A small image classifier, trained from scratch: 32-pixel images, 90422 training examples.
Rows from block 5 of a small image classifier, named by matrix and row number. Rows with one number within an expert belong to one neuron, the router's apart. Each number is 500 + 25 x the weight over its row's rms, rounded and kept within 0 to 999. All counts start at 0. Numbers have three digits each.
After each expert's rows are labels from the 100 images, of 14848, where the router gives the expert most weight on average: "strongest on" is what is common among them; "peak at" is the part of the image that holds the peak. Only what is clearly more common there than usual is listed. The data: stained colorectal tissue patches (NCT-CRC-HE-100K). In brackets: how many of the 100, against the usual share in percent.
# router: router (model.blocks.5.mlp.router.weight, 32x320), inputs 128-191
# up: expert up (model.blocks.5.mlp.up, 32x160x320), inputs 128-191
# down: expert down (model.blocks.5.mlp.down, 32x320x160, transposed), outputs 128-191

# expert 18
router.18:539517515532511476522526454480524507543483503548449466519545479518507495557519438498491462500532506526520461510522531466539525528515527451506453468510495457514493515521501496484471512501505532
up.0:495548505496469509493491499502448520493526492510443436472504501495507515499505503530481488525470487538476470458525523528518516514506497485553481541492528530512465497483492463507513524465472491
down.0:543497482461458507478485504520527511514494460510504503471494519478533514474500516529504541493448518498503466481552473459510513531472510487493486504506478485557495464507482517486461493488462544
up.1:532498518567489547459496564519522538505464465473517550504485505486463439523482491489491486537488492450476494436479507476487432488497556476465505475505498431493558500503471483487521461481500517
down.1:514451485514536521498497504481538478467477501529492485452533492510455481492510509443491477485514503472484535529511491492522484477517534485514437474492518491526524483515528485501511501439482483
up.2:520472519505495514448485473492542498524510518497440521519520480483505490502488496470512501494533509535516520457527518477474521517514512492511494468461522507529477556496529494522497508485488528
down.2:525498520522486492503539518516498551470532505489494548499492473520527462501501538496516490463471484530483511518467483540478482510480513461493500417484498480534514487462530496492510540507489527
up.3:504497533544470499487466568485520532460434465473494460492516564473471453494498487498518456496525524423470446424488494492490505480499510473504510495495525435513552518514511489464515454545499521
down.3:504441496543494484505510521481490533478477543518490491471495493498480456483500503455486468487480498476475516549473490505505468482504522488523446506494525500470525493496535478523464511457523489
up.4:454510481508537519539510487464536509505555498496488518530511522473492514469511492552483504508501480532490523547452529474509501509512512493521514513490506536503482506489484470488476520467498493
down.4:528500478493472490463510482506462494485525504489487476520467528466544493504483498549485523481475505495484489481554503484497532533480517513483528474484484500519480497522463504451475502486508497
up.5:531507528492492502462502483523504455529464559520527517521494469507469493507485488461498502510525551479534523493530508479477518509485494487508502508523496444497566482513507534458515458496539452
down.5:534516500481489520471537472515478485486515476503503527550514493512516535483471496501504500508486503461509492453565484524500546516512509524487518451508489476530515509497494513454493477498469487
strongest on: tissue: debris (100 vs 11.2)
peak at: middle left (31 vs 9.4)

# expert 2
router.2:492523465456538485499483501482498501503493504471518527523497572509517483551470544480510534525459566434526492524510522485517482504496521555503496523522534502464529476495510496455541512522487548
up.0:503511492467525475522509527500483475489483495493540520520462528459499484540473504548503525509474520479458524499550513514562460540520502471501516522514496483454473506496499504481498548473455496
down.0:469503480565509476509469495459526495488479483538530510514569492522528509480495477498469493492524489472531505473557508462485503468499548437505499498471514542487474544512494533465561521509471454
up.1:491515469475542487528483521522521489482497484476530514524475553467511470540478524537472519519456529482458520516538524518560464527497510508493514508531533493477483493485509493490503538506475501
down.1:486503489571476487502471508447523483483459484537534510495542493505504514475485496465469490473538494482528526477546528460478522487498533440502480507487509524494481534488516535493541533500492451
up.2:499527482471538486524490512502522487471482491507529515521503537476497475529487514531474528524459504480455518487552525498538454525515502482482496511518505488466471508482496506477513541496450514
down.2:485500470554491475504480501465528497512473493549519498508557483501511502483498501483468495469530490488532533488546525471495507502505544443490517508490527507489462531499500531486569526499500466
up.3:469518501489502444507487467452465487516498477509517523496492523482507486539473472471490579496510509422513522505525532466498477526498501522526502522523498478466521484510565500481514502494487534
down.3:491475474492540491497505511469498524483529519530502491519529492481520515488514542488475474504516511458513515480577480493490497499489488460516497500424499461516464498490503515471531516489484461
up.4:539517476474535530490487498504560506490495496482505484514538535499484464476506521501481488505434516474430559451502500477519470526518493510485498459492492444497512491498432524514499479535472508
down.4:511518488519478503501527484477520498514490496536500485489532482471475488483493524489476522488515514496508535459524554475498535527499528463500524516489534496479490529478469512500533488484496516
up.5:486506471475532495518469510518514487491487495486501510529475537483521489529487525522456496533480519510458505540531481510550479492494512497504504517526529530498470507475513475479509551496485508
down.5:503512504567473496490475514444518494458462480517533509500525502506511500480495485458495465469525489470537509489536508457471531479508515473510473503499504537484478527487522554506533551504489442
strongest on: tissue: lymphocytes (100 vs 11.2)
peak at: bottom right (50 vs 14.1)

# expert 3
router.3:480473501455528505484491476548495511530480528468538507541498485517474520490503527475531536504492518462544496547462519520522459521514513525491501505489486499502501544524467517490505485528489536
up.0:485487491486525518504514482509518528507527514534532466516515525498465469503499467489511521503457491484514450513480573512511471452522528529481438519489491546511510503514462517489469502538505510
down.0:518489472493545479484527523520484502533513501511494521475474479490486468500505519463488498498508447453510511501554510466483481475492496529519510477487506508528473478495524509446487534484480510
up.1:504485495502507484522464405478478490490508498499504504508501507494485478531493485534504515528501486584471527546507491462480479512447499483487534508517477445500527509488493505494487477482496497
down.1:514489518523476512474531459499511505520513468481521560523553516505492512510494521466508495494486458493482552503524520518515498522499557516522523502527509504505486499485518504554498505479459496
up.2:455500540525517497517540525488513508480469449498464521483491523483482478520487466536492518487480546509514507516515541528482500520481466553532503502522529431516523491506491455472485468548517555
down.2:494500475506532478517503490503499477471522511521525537463534515534484495478431496462496493529550471475491519550513503531508507506476501554493534523513521525508464505519510524533483486489490507
up.3:516508494495523488498520487539469482518503486514561526508485502470471484527507489489541528466506531492510500520500470524509442462461474523501478503559495539524489518478512490509476517546515520
down.3:533509483507507472479539521492505501496517516493489497475481495500461463515489540492492488501492510481493491514524540482441485479483472564519487497465500537455525480507517521488477517491491488
up.4:540516504481539520517529422511499506504535511538504496510514525490507485500498414512508596502488493509498496523500541507534521473495534524479466493488509535538510507500514492503482495523497488
down.4:507522503538512498472529492508477505505526476497489527488468497517515486495513511474519500468512431471526509487588510449485497507502515503500520480522507469530456478494515546422506509482461478
up.5:504489509532502520497462501499527495480472506519443453492480532483496506494522540475480471505504470531475488522489484509484509493508441511468490444487463519550471483487452507517508473480524473
down.5:467523514496517506536526490525483506530537485530496471484466476502487511506502500496480490533459519530497527508493482470482486524493462498526517495478514491511483476509488544471501524482499500
strongest on: tissue: adipose tissue (100 vs 10.2)
peak at: bottom left (37 vs 14.1)

# expert 0
router.0:480521488498520494504490496497497499480518527489489490467523485498518481483479538524475513483500491514484471513480488502458525504496501488514499519448444552512494459438469494485484522548512485
up.0:527510520525502525466504489542489508483466473496481500526483494535519503471550451457522462504527519514512551483492467487496492487500516520503513509492525515504512503542498499480472513472472495
down.0:498484511509537505527556475490520494537509475484532495473527484522414503493494470477521474521515469466501495520486464497517506507508474509480494517493481499453426478489522491494559450493443514
up.1:521537534517513497478505473484514484531482519480499513491468469500521535511537436524488519492456475515511464483533492470494513476484526475504482518487550507540486500489535475463473498489502494
down.1:483477483528489478522515514510449489515445487476518488499499540524506503467506496489506501502462522538511476515478495473474496563498503483509483472499467507522472427478517485484499546505561513
up.2:462545515487480535509525503477558491475519484494527517545515504478534472532473513467494422514493485494487488514507517511520524544493455479500501513500494523512490502500498500517537497471466505
down.2:492514446498527491525481476535506516521528480486475507521535444481534500501485505506486499502469534489465488503509489516499478531481538545473501485478468466479470512515534450526524500530487524
up.3:467535502508496478529530519490550450474487453504509509509529518474533472479492494479504512510522496478476478466481518484520512479466533474482486489571508502557529469472478527508477462485529497
down.3:461548478483508444534518466504498535517504478482525531519547502458504540476491508472498452509484512490479502523458493545501495537524523542458485484501519482475494521490547450490509470499483497
up.4:519552494509503534477532472506514504508474490513488519532527484531542478501532474440555524495490488524497515491520484489496507470469469507484485473523497511469533529474502491550501479480501480
down.4:499513482498512457498534491531473524532503439494515508451522483508520525486511470528558495507467502493545486477493464505502510501505535536499496504516524465466501511502492496460477430495523509
up.5:491521512536483485542521554453499523507472526499494485511485469531494492503509486520546501482488498493472497509461506524446472510494500516481472510520505518476448489486546513510502582490457480
down.5:549485488512462526516463502466534480523465494514504489511471472484473483527529516492481494457477525495498486497527511493465489489474533445512449498456470491524499471506507506552523532513552506
strongest on: tissue: normal colon mucosa (53 vs 8.8); tissue: lymphocytes (38 vs 11.2)
peak at: top right (32 vs 14.1)

# expert 8
router.8:545469495485491516483470474526461477490496526521480542503520478506508523440487493434497450495474477513519478498481452500481506465448444508526510518473487476516525497508503517470532484523501497
up.0:533492475520491478544515545509481487491501478485470468499517503469512511537515482507525514516477493504512459528527532515490500551531509522494475509537484485470479493522575506467485474505554483
down.0:502546469490535527498509502475471442495455502489511502494532534452491516538505494512497510491486482510478505493522519516465542510515505521460529456546486486466479476547514507491517512484469489
up.1:508505490518466490487533479482530497501521489511512489512533506487447467502558466497517496504509505527471478489531487532516521527480493460547481510473478507468467452506500470548519493506461496
down.1:503496500581474510518524535490515522495506487469504486449475509529484444471524537479507481491486478472516506500508490477500459472510483473533471501495505532495508484483550519497512538474546519
up.2:488463495519511524506512570491483552480536506508504503521537504498515559493493502512490521498520518502462468472515520517528489482487480482518528510537484505543523526486513500473521482488505502
down.2:475537526463508501513460491496502545514484461477470532496546499544499526534503471512481517499501512525486506479496535479532525535464538514498488513507487462470548534459481515501529482538509532
up.3:500477529492469489518504485487551487568489439521537494492474483549505528483538452498494494480473525516518479540518497526436512484491526518496496515551496480512515520542532502503519519446503497
down.3:491476470484506539515514517495494458477464490535540488478528488542474515512496531481475477538526500556455526484504548468522502483505520505506457521534548519452501497529501492489481487480452484
up.4:515491461495454528535518485461497486489508506525505507512529504481525469457529482482546500498504517520482538484486475500516499459460459496521465493487488531499469469519526471475531518491500479
down.4:494478484542510523481512504473507484527497442538507514476515481502499501469500494507514528510517493453523502434546477480501500475513534490508463523509495552493516469507506534427501507453518547
up.5:496462510510497524491514568498475557467539514514512510520526504507496559483490508523501516495511507501458450478504513522518480467475479473516529508532486502550526517480492512473518481494508497
down.5:456534523464515503517468489491507539518484459489472522500531480537494523534491462509483515507509504531487509484488527478521512527476528520487503514513495458461544531465477513505527475542508527
strongest on: tissue: smooth muscle (94 vs 13.4)
peak at: bottom right (33 vs 14.1)

# expert 26
router.26:487493484457511494489512490530454527506510520533526518525515479490477529491494487482505477515477476471529478509482505524511479499491495515559478486481519530445481531506471558506504504525509527
up.0:494518521540503491506482638504505490478464473467477533470501504486472500496483510503516566484459511485458503537506491490478486495494510499470496500494489504521503466490493492482500488521465482
down.0:474486524501507533464485496483528524510477510502475493493478501465508487492546445510501517511521455517449498480494499475504488513499505518518487537507525491475522507497475541438485455473501483
up.1:501530536486522529500476487452527484529505516515470476531518528505542496514477530460497557446588515485507546525469518507508531497503480532516476483489522503521494526532517501529489497444516541
down.1:537517495493522483521518529502519519521516522497483481436509523507550449478485495438479472507483474472508514524554476481511477556525483494535509485488508461517440481489494533493482496496524507
up.2:508525478507505481512481571526455495497540511483459465474517472520475507457478544523496514489467540487491502463516501505471535515478528487498506548509507502474513487472516469518496519463519514
down.2:485521464529526506462517526512459489511470527534470474491440514502468480513509455492515502502508479476484508474544511503522497492482547533508501510502499559508537471545481538533515546517494496
up.3:489553549511517539539464507457487518498515510485481520508485541505486523487516508495552510491482496512470502511490520527479511488545500497524526541482513542499523485495460508509527509531497520
down.3:501468532486538467497536503520495533489513495508492520546491484501479519501518527468523508506528500516538463489443538538473473491499476537486504466539520494490497513476527468501514520512480491
up.4:488507540491461483545510458498511536511566451502529482520515521505518490496516478515509498469537486501507499565471520506546457496489520489492480471476471500512472499512477502511516470498504454
down.4:527514493506476524456468510513525505512509492476476535493472538534509493483513493470535509492492479532526469492527523491487523476509529519504544481525506482545499504472492516458486459528470484
up.5:485485529523531448470489545493489515507510485516477437525515481509536524480518459505594481489477463499503508495518536456492533480470493526518471529480504517485482523525471518509535490491457496
down.5:493512489478535502508513463530518514532517504529537519483501441494527461453510543501499464523525504486512518503525502495500481562524471463503486489461511459517499525501570487444496496505483503
strongest on: tissue: smooth muscle (61 vs 13.4)
peak at: bottom centre (26 vs 9.4)