Rows from block 5 of a small image classifier, named by matrix and row number. Rows with one number within an expert belong to one neuron, the router's apart. Each number is 200 + 20 x the weight over its row's rms, rounded and kept within 0 to 999. All counts start at 0.
Before each expert's rows are labels from the 100 images, of 14848, where the router gives the expert most weight on average: "strongest on" is what is common among them. Only what is clearly more common there than usual is listed. The data: stained colorectal tissue patches (NCT-CRC-HE-100K). In brackets: how many of the 100, against the usual share in percent.
# router: router (model.blocks.5.mlp.router.weight, 32x320), inputs 0-63
# up: expert up (model.blocks.5.mlp.up, 32x160x320), inputs 0-63
# down: expert down (model.blocks.5.mlp.down, 32x320x160, transposed), outputs 0-63

# expert 10
strongest on: tissue: mucus (45 vs 9.1); tissue: adipose tissue (44 vs 10.2)
router.10,183,182,226,221,199,185,206,194,216,255,214,231,217,215,184,198,200,177,188,169,186,228,189,213,188,228,206,176,216,215,181,211,179,207,192,208,194,181,211,202,211,196,215,174,217,202,221,195,193,170,194,163,229,212,185,217,222,211,225,188,242,194,189,202
up.0,182,182,210,210,198,217,186,201,220,196,203,249,235,220,192,214,233,202,186,187,183,195,203,176,195,175,244,210,209,185,197,167,175,178,199,219,176,190,198,202,196,145,186,202,206,218,178,194,183,230,164,204,212,182,180,190,172,216,218,188,222,229,192,196
down.0,214,196,227,167,190,215,191,179,212,187,176,173,216,225,223,200,199,207,175,186,191,207,222,205,180,214,234,170,200,196,212,215,218,164,202,161,204,199,170,229,184,191,216,179,221,194,226,224,201,203,228,213,175,217,173,226,198,214,195,220,191,182,226,219
up.1,189,183,208,187,209,207,217,185,206,224,217,178,154,204,189,214,212,175,191,235,182,207,261,200,215,220,205,191,196,189,203,190,205,200,216,180,174,201,198,203,187,226,220,200,189,188,215,197,187,163,180,188,189,217,220,214,192,179,202,196,205,227,180,183
down.1,184,211,196,206,174,189,230,224,231,212,212,222,193,200,170,211,196,211,178,210,184,197,180,185,222,229,182,213,225,238,183,198,220,221,198,238,212,178,226,235,222,175,185,218,187,196,183,178,172,167,214,212,177,185,215,203,198,191,219,185,233,195,176,200

# expert 30
strongest on: tissue: normal colon mucosa (48 vs 8.8); tissue: mucus (46 vs 9.1)
router.30,172,190,217,217,217,201,190,219,217,168,168,183,260,190,169,171,189,186,205,209,210,146,192,210,198,216,208,175,202,185,204,196,183,225,218,205,191,195,204,208,201,172,208,207,215,198,206,200,247,180,236,185,186,211,227,201,214,194,175,175,239,187,184,205
up.0,176,216,188,194,197,169,200,199,210,232,238,200,164,204,224,195,198,183,188,235,199,214,199,215,189,214,184,203,201,188,198,198,183,208,152,200,186,196,206,191,184,193,205,221,221,175,209,194,199,207,167,203,186,197,198,188,175,212,223,225,195,221,190,185
down.0,209,209,199,223,191,188,204,231,202,212,187,168,180,179,200,211,234,250,180,191,213,194,198,180,217,212,210,182,203,185,202,229,187,198,236,195,188,203,179,206,208,201,205,204,217,187,186,189,184,205,207,185,131,211,179,210,217,204,213,191,163,167,180,222
up.1,206,190,222,201,185,179,202,205,196,180,199,180,179,197,196,210,179,184,209,199,193,213,215,188,179,200,209,207,215,234,187,232,239,191,233,227,224,199,228,207,233,204,179,182,201,173,206,204,214,184,214,186,212,174,171,206,178,201,164,202,134,172,199,181
down.1,187,190,205,231,175,181,222,211,202,212,206,253,212,214,206,192,214,204,184,203,196,179,200,197,192,241,215,189,221,204,222,251,206,210,241,227,228,163,225,196,194,214,161,199,168,167,177,191,197,206,196,148,234,203,195,210,194,194,212,174,183,214,237,197

# expert 18
strongest on: tissue: debris (100 vs 11.2)
router.18,204,201,203,217,245,209,222,198,215,233,205,204,165,190,186,189,194,182,191,204,174,231,224,203,205,184,184,192,192,190,202,231,169,198,209,197,161,182,187,187,209,166,217,174,206,216,180,191,210,197,219,191,243,152,211,175,202,174,195,193,242,217,215,193
up.0,217,189,234,204,200,192,192,220,213,224,214,241,234,205,221,179,199,172,176,229,222,197,211,232,213,196,198,157,196,216,194,234,188,189,181,203,211,190,216,209,213,236,212,189,154,162,207,190,194,188,240,184,191,197,165,186,218,182,213,210,192,202,171,167
down.0,186,232,132,175,218,192,169,180,238,198,222,180,193,200,193,177,209,224,180,191,198,233,193,147,213,204,191,190,204,203,184,184,229,212,171,193,189,215,200,232,202,180,175,173,220,201,193,193,155,159,202,225,200,208,178,212,208,210,208,168,223,207,207,202
up.1,246,201,215,205,217,176,204,193,198,211,180,252,174,188,188,224,188,224,206,221,196,199,179,186,217,211,189,239,194,192,210,189,221,198,186,214,185,220,208,209,175,241,200,189,199,182,177,174,181,198,195,207,200,194,202,204,183,216,179,188,182,206,194,170
down.1,214,183,176,185,225,216,213,191,164,179,188,196,204,207,210,181,186,215,207,172,166,208,222,194,144,188,219,197,178,192,238,192,200,171,197,164,205,213,162,200,175,242,227,214,172,184,234,206,181,209,201,203,210,227,226,208,168,225,196,189,170,186,211,208

# expert 7
strongest on: tissue: mucus (52 vs 9.1); tissue: cancer-associated stroma (35 vs 10.7)
router.7,179,167,206,228,176,186,193,211,197,189,185,205,196,220,173,228,179,229,183,201,189,218,167,185,223,203,189,173,215,199,211,225,202,218,208,205,149,176,233,190,193,218,188,209,187,212,225,180,210,222,212,214,207,204,185,189,200,210,189,197,240,215,196,211
up.0,205,176,198,214,190,196,172,220,172,208,182,246,263,217,202,186,181,239,186,217,246,178,184,226,202,206,212,196,170,198,200,199,197,184,214,237,207,190,229,174,234,187,222,192,179,174,213,202,187,220,212,223,169,210,213,200,166,208,183,193,217,232,168,206
down.0,210,209,169,233,202,225,229,210,187,210,213,217,227,177,229,204,170,242,230,232,211,213,261,235,231,184,226,231,188,202,224,190,188,209,178,197,240,202,192,167,201,186,187,200,198,202,193,203,237,208,189,193,204,193,204,182,234,210,164,185,182,224,196,196
up.1,223,222,185,210,203,190,170,165,172,162,212,190,165,197,205,171,201,200,191,197,197,177,217,162,205,156,190,185,196,218,216,205,162,206,199,188,192,181,208,184,183,184,210,191,236,198,174,214,225,211,214,203,183,185,187,209,179,165,210,191,208,174,180,231
down.1,184,199,199,187,164,218,221,198,205,217,192,226,149,210,176,171,183,218,199,178,190,193,201,192,192,238,179,197,242,207,187,171,195,195,235,220,197,200,216,205,244,181,198,202,205,175,178,194,218,178,269,220,174,231,201,227,204,210,215,216,210,164,189,212