A small image classifier, trained from scratch.
Model: 14.9M parameters, 32-pixel images, arch convnext, norm layernorm, activation squared_relu, moe top_k, num experts 32, patch size [4, 4], layers 8, width 320.
Rows from block 5 of a small image classifier, named by matrix and row number. Rows with one number within an expert belong to one neuron, the router's apart. Each number is 500 + 50 x the weight over its row's rms, rounded and kept within 0 to 999. All counts start at 0. Numbers have three digits each.
After each expert's rows are labels from the 100 images, of 14848, where the router gives the expert most weight on average: "top examples" is what is common among them; "peak at" is the part of the image that holds the peak. Only what is clearly more common there than usual is listed. The data: stained colorectal tissue patches (NCT-CRC-HE-100K).
# router: router (model.blocks.5.mlp.router.weight, 32x320), inputs 0-63
# up: expert up (model.blocks.5.mlp.up, 32x160x320), inputs 0-63
# down: expert down (model.blocks.5.mlp.down, 32x320x160, transposed), outputs 0-63

# expert 8
router.8:503476519443419491533464542503526558404520559574542502430601435464554478484481489476536383528483478494567515572501504500504511457420504533502517478572538600583501471495505585480489503486497512
up.0:616450603486557491489527390512599454561503505461486563531460537434459418440545440408464540505517646514512406454491497489486513510531452522477498366481441548523507580442459516457537477526448536
down.0:484510403547441537484412446489536487434460477526562510364542510475356560438471534441538578554549398512501452459443579488546437449570478525397434482481538526487466421465490554538478497509454557
up.1:529534528518532487431448552586484564661514501508437577506480552507453530501540516518483486534508458465416541465529434471466470478529465532453425479546417474553405477473402472509499463565422478
down.1:596495427494546531544459527460519546617454547463420528548450488510543522471486557493537530489448371508501495574501407491441538541525476517519526408531419484435549517512607585507476500561486562
up.2:414546530504433497554489593477449512593484481425532487529504515523553518433501451473530446507477510530488518378510537549446373504405442517507492464468546576502473453497470536471433628429499417
down.2:479468497504550550606529573486457449411447502521480547477569534579576528524453452518501519584568526566499483479451504543469449541527507544506435594473498541456425464602564505533616527519485531
up.3:479532449522584429496525537470512460479511455463545525445514476492462577522460597534396492453589462524537499499418465518539487483465550577509487578447492527475485654439586422566560540406508529
down.3:518402545481591521447464523501417433481587465543576459532411452524512574484452554503440433499419459475462416510427473515523551550467456578493556514480556511600504499330455561470546463475507452
up.4:561430464464453536537450471605460554618481537564511512439526575531540571443480469501440496509582534462478458523498431477431396479467478507524544468480383504557502549465389483513520475503439424
down.4:535556464442442490550451588346515527534537506429498539530479498565490502443563491421565523442441365511486500493529511519473550495474469494443504428459439445512636502526545560553511532468491529
up.5:422543543535431510550485594462428523580474486423535468502491507525553508446485456470527457483487497525507517405508556567458379491402452522491478491492553571490469474508489557453420597455502404
down.5:464475535495556557557536557479469449411456499505508564482586551565562534509423461519514512583585551580494490481460516535465453542538512554533429589479468523447416446642577497525602499507483523
top examples: tissue: smooth muscle
peak at: bottom right

# expert 0
router.0:474544557468439545481407503417603462570545455492545477529518551505491463525453497497428564418438497484578468548483451503485482479548540559522485453465502630445638501557524367504584448496452510
up.0:478464540540497523497525483579472560577463451521463469424516390605510529503556499585517553613558519434463500504496445511553527485593538518543496434510451442534460510459563524472421550522486481
down.0:655471499530488485551522531513495517541525540492499538602500447509530452502446535505469575531601508554493527474498533525467505475541361564474524427598464478480525514431589493504486528513519508
up.1:407436491502456526558485447526508444483466462491544506544543461500474480500415476501500536441498434553492417512479438507424652605521419548507476567548520493608476462461449454513510440423511491
down.1:578565419442445489431430520547571517549525484365462500478494476548494515495520488462529563525541521495456546509556562482479566512514490493538522462504400442386505522469494453501470546508543440
up.2:522466532430473511507465543576408511541512449500464484465498543598430483501486517485478300470442508405492509519533545550543510534549454502430389431421497562414518502461486550472553554529507439
down.2:529499477562454506415603509536435613539538516543578482503556436587415484534517472492490589463618552489566529493420531474492531438500524552521495494516481498468461459604455573596502517415503513
up.3:498487584519553501511459494561521547567496459447426519460471509457483487500491500529445448475427507458600568448493536582494475451401431488394475539477509534533554467475489432440552569543497437
down.3:560485511543440470535532436551486546553435483451534536505652417522493448479550537510521541524478553554483502483490570488492507515495466475497433520555495400528448525502444526471530413449525407
up.4:544554539507529377543610512492494622496479453441515541452472508466485569516530518533578576478542538420455424488406448499498406479523531463483423410470487547533432474552480445547495555504492490
down.4:523553483556538581611480590452463517529424501446565465497474434531456515532506514468467581474478610570514505439490538484451480509531503411549449499515510434480508536544490539548569447491566466
up.5:541519435520464466405483418480489476475492524469489481481436568506509505465491506429447550559464485511394488398419465530519413497459553520529522442535452434447446570517535512534513514450478492
down.5:572538403447518516526524546440516506503530603501436441496459501626445517509443526467447515561518453480394423543491468488479499552442488613518527481515497550515499472549596539506427501505517566
top examples: tissue: normal colon mucosa; tissue: lymphocytes
peak at: top right

# expert 2
router.2:512535515371536482499527562429511455527518541499485522605495544520551516516480467588508481590525540499523517539535515439530536557466527522480534472526511541473545582542448560468457461429565538
up.0:514505539439486459427607568441451488565513506387461503571487490517535491512457506561513545551460518485515495485534484486519638468513425464513546409505436517465548523545429488581514424519499461
down.0:471504568381498443446493559523484467412546441533539452466538543601542522545482442410544479553479464471444486468456479628557510502503518550502456438508549554474568445538464402526511572441546427
up.1:560481532421480472442569554392488453550519504438496560566530518480521545507463487562499519556514603496470531515532531512544621516479487505453511399506477460440565547506471445486519433452522453
down.1:495492517384481490487505536504502493366571443534554447475502531584551500556454439431524495519438496461494522425426484566560503536514542536456474435519577584513566472528476378544564576429535449
up.2:544464597402480451452564583389441458538575480442511551565522489486506511506461534523485559494460581505535509529512498461519618505474430500479513388474426478493537563517454521494530431470498436
down.2:510474559421464482492548542508501476399572467505492451449487572591545498531455434440509499564493503449451497471406498609520499512492495544476452418538538578507542441541453374505540575464569414
up.3:437491529480490496567579471420545460461508481480442472589560487469551448504438496582522433581464495519522555527493505445545563494465441515542544523506624518518493492498449557550421579411524470
down.3:471438545458531426562502540544471513572625495476499446467556571619516516586461475501495501562509452542450474578446495568493478504507440608528535486537537490365506457617436473443525563565549448
up.4:495468621477552442469450540396411467401528509577542514579448510556485498525493540556472585488507527506536517519473554491497602531523473542481431412475457451432551518483560475381591432528496434
down.4:503457478429488461505516534503492531463531475506496503428443555535516432474438464407485575495472519433420523453451510447477464486411526532470529451468511605509514369542445434533503535495597434
up.5:609454510419481455434601537430498505559510493405506565531559503549543548496462477504486525514534625488431494558512494506520563506433528527456536372502460452463565566497438424490540440455519459
down.5:498511514383451514471527514484536490356571445558524466512513492558565525559474438465488518553418484493523559410449489532561527529542559532465476434543569549519545506547504387548544552397483468
top examples: tissue: lymphocytes
peak at: bottom right

# expert 26
router.26:500534465489461606532472529440490538535348555612426423506465488505517492559463494465560467500518426612469505502557474532539452445579564489528592481458404562585477539518421538514414535463547530
up.0:499483521532435509515472451461490561547541496564515576454459536452471565486463494499453562502498548504560456386472554507542498485444533476495490515503598457470471493426483550555551501446477465
down.0:495499618449556532561453474519493486551546542491485562538583522459627435495454510474501460509398538467366468526544379587518439475519440382507522548486512492415524533454523545475579473530560542
up.1:456499448498564506442533471517509468413515464456481464513454447489477534537467449477478455560561531488544561511459500451543477510545505543536505493453529514541465472445507508519575524464483565
down.1:524477473529588488505476519525542520466450562432443400491388532475490445582498425516562556519508526463509504493481584502510496488482468526607561438504545575432499606485399487505565507528498400
up.2:575613454493557522428488463592546510541483470511501554647473579554504534487510494524498516432499464542496409445538552610523469442510525505525521459490563443498486491522540483497489412525528491
down.2:474532529443522503434432523566452477488510524505491418544526493466524543404458497402508470490451423504472474477529389523480461522479427466517560455514464470451494567482566514533524472540518584
up.3:449532525479400465558474451502469393556552446505492505502457550575406525486529510481499444566495610514565469556497480475501515554543524408497550448614548516460546495556413531363449542548536522
down.3:490505553507537417505617434570472653534386383568498519576621396436504409527488494507508450450476484529481599555480533506496492469546514455448488511485487446530502541471517403457492448444540528
up.4:525501525577498487488541545498529537529537542466478534403482517518392544479540453444479510558541459445443558501452499458487455541552418529522496531473485481509529570423451438482535545485403511
down.4:443596448429571551516528536482438406468550431448424554442491500499512503503452412476547443472528527527519543459469495560513465486525580433535513495503616523399511479480576502517503551409480568
up.5:413526478485507530523449448416521418469439493456499451577465522480478516438431545448563485537467485521606417388510376546483478447488509571422499474360537493448497515491533536474497537480483556
down.5:477456548566504458491534492542552582563489486485504542444557519465487440474431467502508528503518446529650562533435576497482491475526505446520437523417396478490581489573470507504464495408450527
top examples: tissue: smooth muscle
peak at: bottom centre

# expert 3
router.3:532518480463536491492506567538527472521525565511442566549452522630518512485540406489611506511482412541526547524514492443478484413556517566525541482436438513531451404572418566504530507499536537
up.0:463491527525534558612518539587557527564502484457502558423473499485556449484458488401511579512473480540504521565442530550479373504562587547436588589486448490595511536551457426525581605463497444
down.0:594575455501489410547495511541484524539527498530391501468420537445461465539466450482534503516509445593532500545510415473443467395488469546544504421537506472433507573455519501477519444508403521
up.1:502503482483446501526501468466510490496470540525497505469586535514498567488499534471523572455488461539411590530444452517484479462482489546446496427496423480500507509471408450573550500530520424
down.1:552465396500466536523505518539541484535525500452488500533458492579473491454455555469490488476466398504620522455470576514438535532559464522532479536510519446563467382460541488564483560476534646
up.2:525477477533494517486476507603447506364508456474443540533462483519576523444506499535452481438377436409451473500433375568543568531440474529472522454571560403484485617491602523554553523661479498
down.2:568500522426551549457449494472527431552428466515495486493555496429515440534493425541532565551463506549552521520352521474463438472519581463556449425531589452471568440398534414400458477591449548
up.3:525499512479584525533562469582531562507553520490455479492579510518515444497492483502515597531467400478535519573494505535533431456481608484512563508524417459595471527521584494560599459592541507
down.3:571522541494494457413415504528480491554482536523456524480438527548483550535459491475509471554471456562511490544493469449423436472509511637533524448518492448419499545439576526486491460593429471
up.4:518478581512559527530480500521646542398506513463515526456536492558504503497483480521435493488481448486571479410462416521482371488486582513464543596553382489559530542521429382441550604455507491
down.4:498514586519490500470504512491476560475514505489430528474496497473475507482503446506498525556595538588619528499517491601479501437523421590530487460534514483425549471560457470487508486503433622
up.5:570511567445397502454460560491478559509442543540443478492499623467479468434527455569529504499606583527520476543553514553524523495489572510405475487489479498388533578482549509464569388536440480
down.5:453495469463635419514533484557529613563496456509514373508514538481476461451488535448482419493404474423587508499458410469524529451481512502528518467552468535474444466631562432581508453553440522
top examples: tissue: adipose tissue
peak at: bottom left

# expert 18
router.18:510503508543613523556494537583512510412476466472486456478511436578559507512459461479481474505578422496522493403455468468522414543436516541450479524492546477607381527438504435488483605544538482
up.2:485613431514511546512431504491455486565488479534510480534522514553560436525394510487595489507464499531558544508554457497454580522489437567499534473430493502527504615518476536565520464529431565
down.2:491519516507494472581460484514479521530444554461510596472543334482507475521539527505545499542538509473505493541547503463508535476493435533528501432499529470413575566457460493479436472487535510
up.3:503470445540509495535510496537449583494547443562568488514418479575443518573535472492466508545528568429426507440458466534498579462534361484511503516519509532532437407458459575476552506546529434
down.3:556493523478533492520482437446468484555454571443487492565472459551598467382426589479486481591525470443459435533498393474448590524505482519595558460547470446498546533467457524479582447464555529
up.4:454507547505493483552483569511458603551500531456549588405577488558465502464486517489434405468588500493474555468456500482412497490574358492497463569510490539508607467507498432487514530456556547
down.4:471534521459429512480527544529506467445588460530589485401451453441473485543533456497500591451426553430539551505513549500578471526460454498441500530424575627499573523519464522546461561439492493
up.5:595556518499568461522564492537530444404513475568445494547446459593594543498577495489572609530517468553575501485496425602495433484492565577573506498569504447537450545546566530419556499501579472
down.5:423490488472473509548553550548504545433536400546540516479442364435464526548525434563533561420457513476564525480473575537593499472564400543443423426453552574510581549562450509579471508455434491
up.6:448483536537427493523473539533485564500483479446550630393484486562512487456484507442428403436514501434489519454480442477408440484554484444450472550485488510502496450533533468589449526437544573
down.6:465516543506491478527596570545553522485546460532555556424538431479466505550505429499491578425448536476560587530437549492565473471515499490440446560423537596463499483512485454559429568431476477
up.7:476514512530536537421476532488511407529485468502491494471487483517619498511405568547478496423506498493558402449494473494466533588481528546485496395497523528493481504479536476504489444521443479
down.7:513490521561531484605547510520535566572483535480414592498543383539558466490494531551491507547557489576451537589460493457456542472514463536528503459489444443475500528413494451462402459567446534
top examples: tissue: debris
peak at: middle left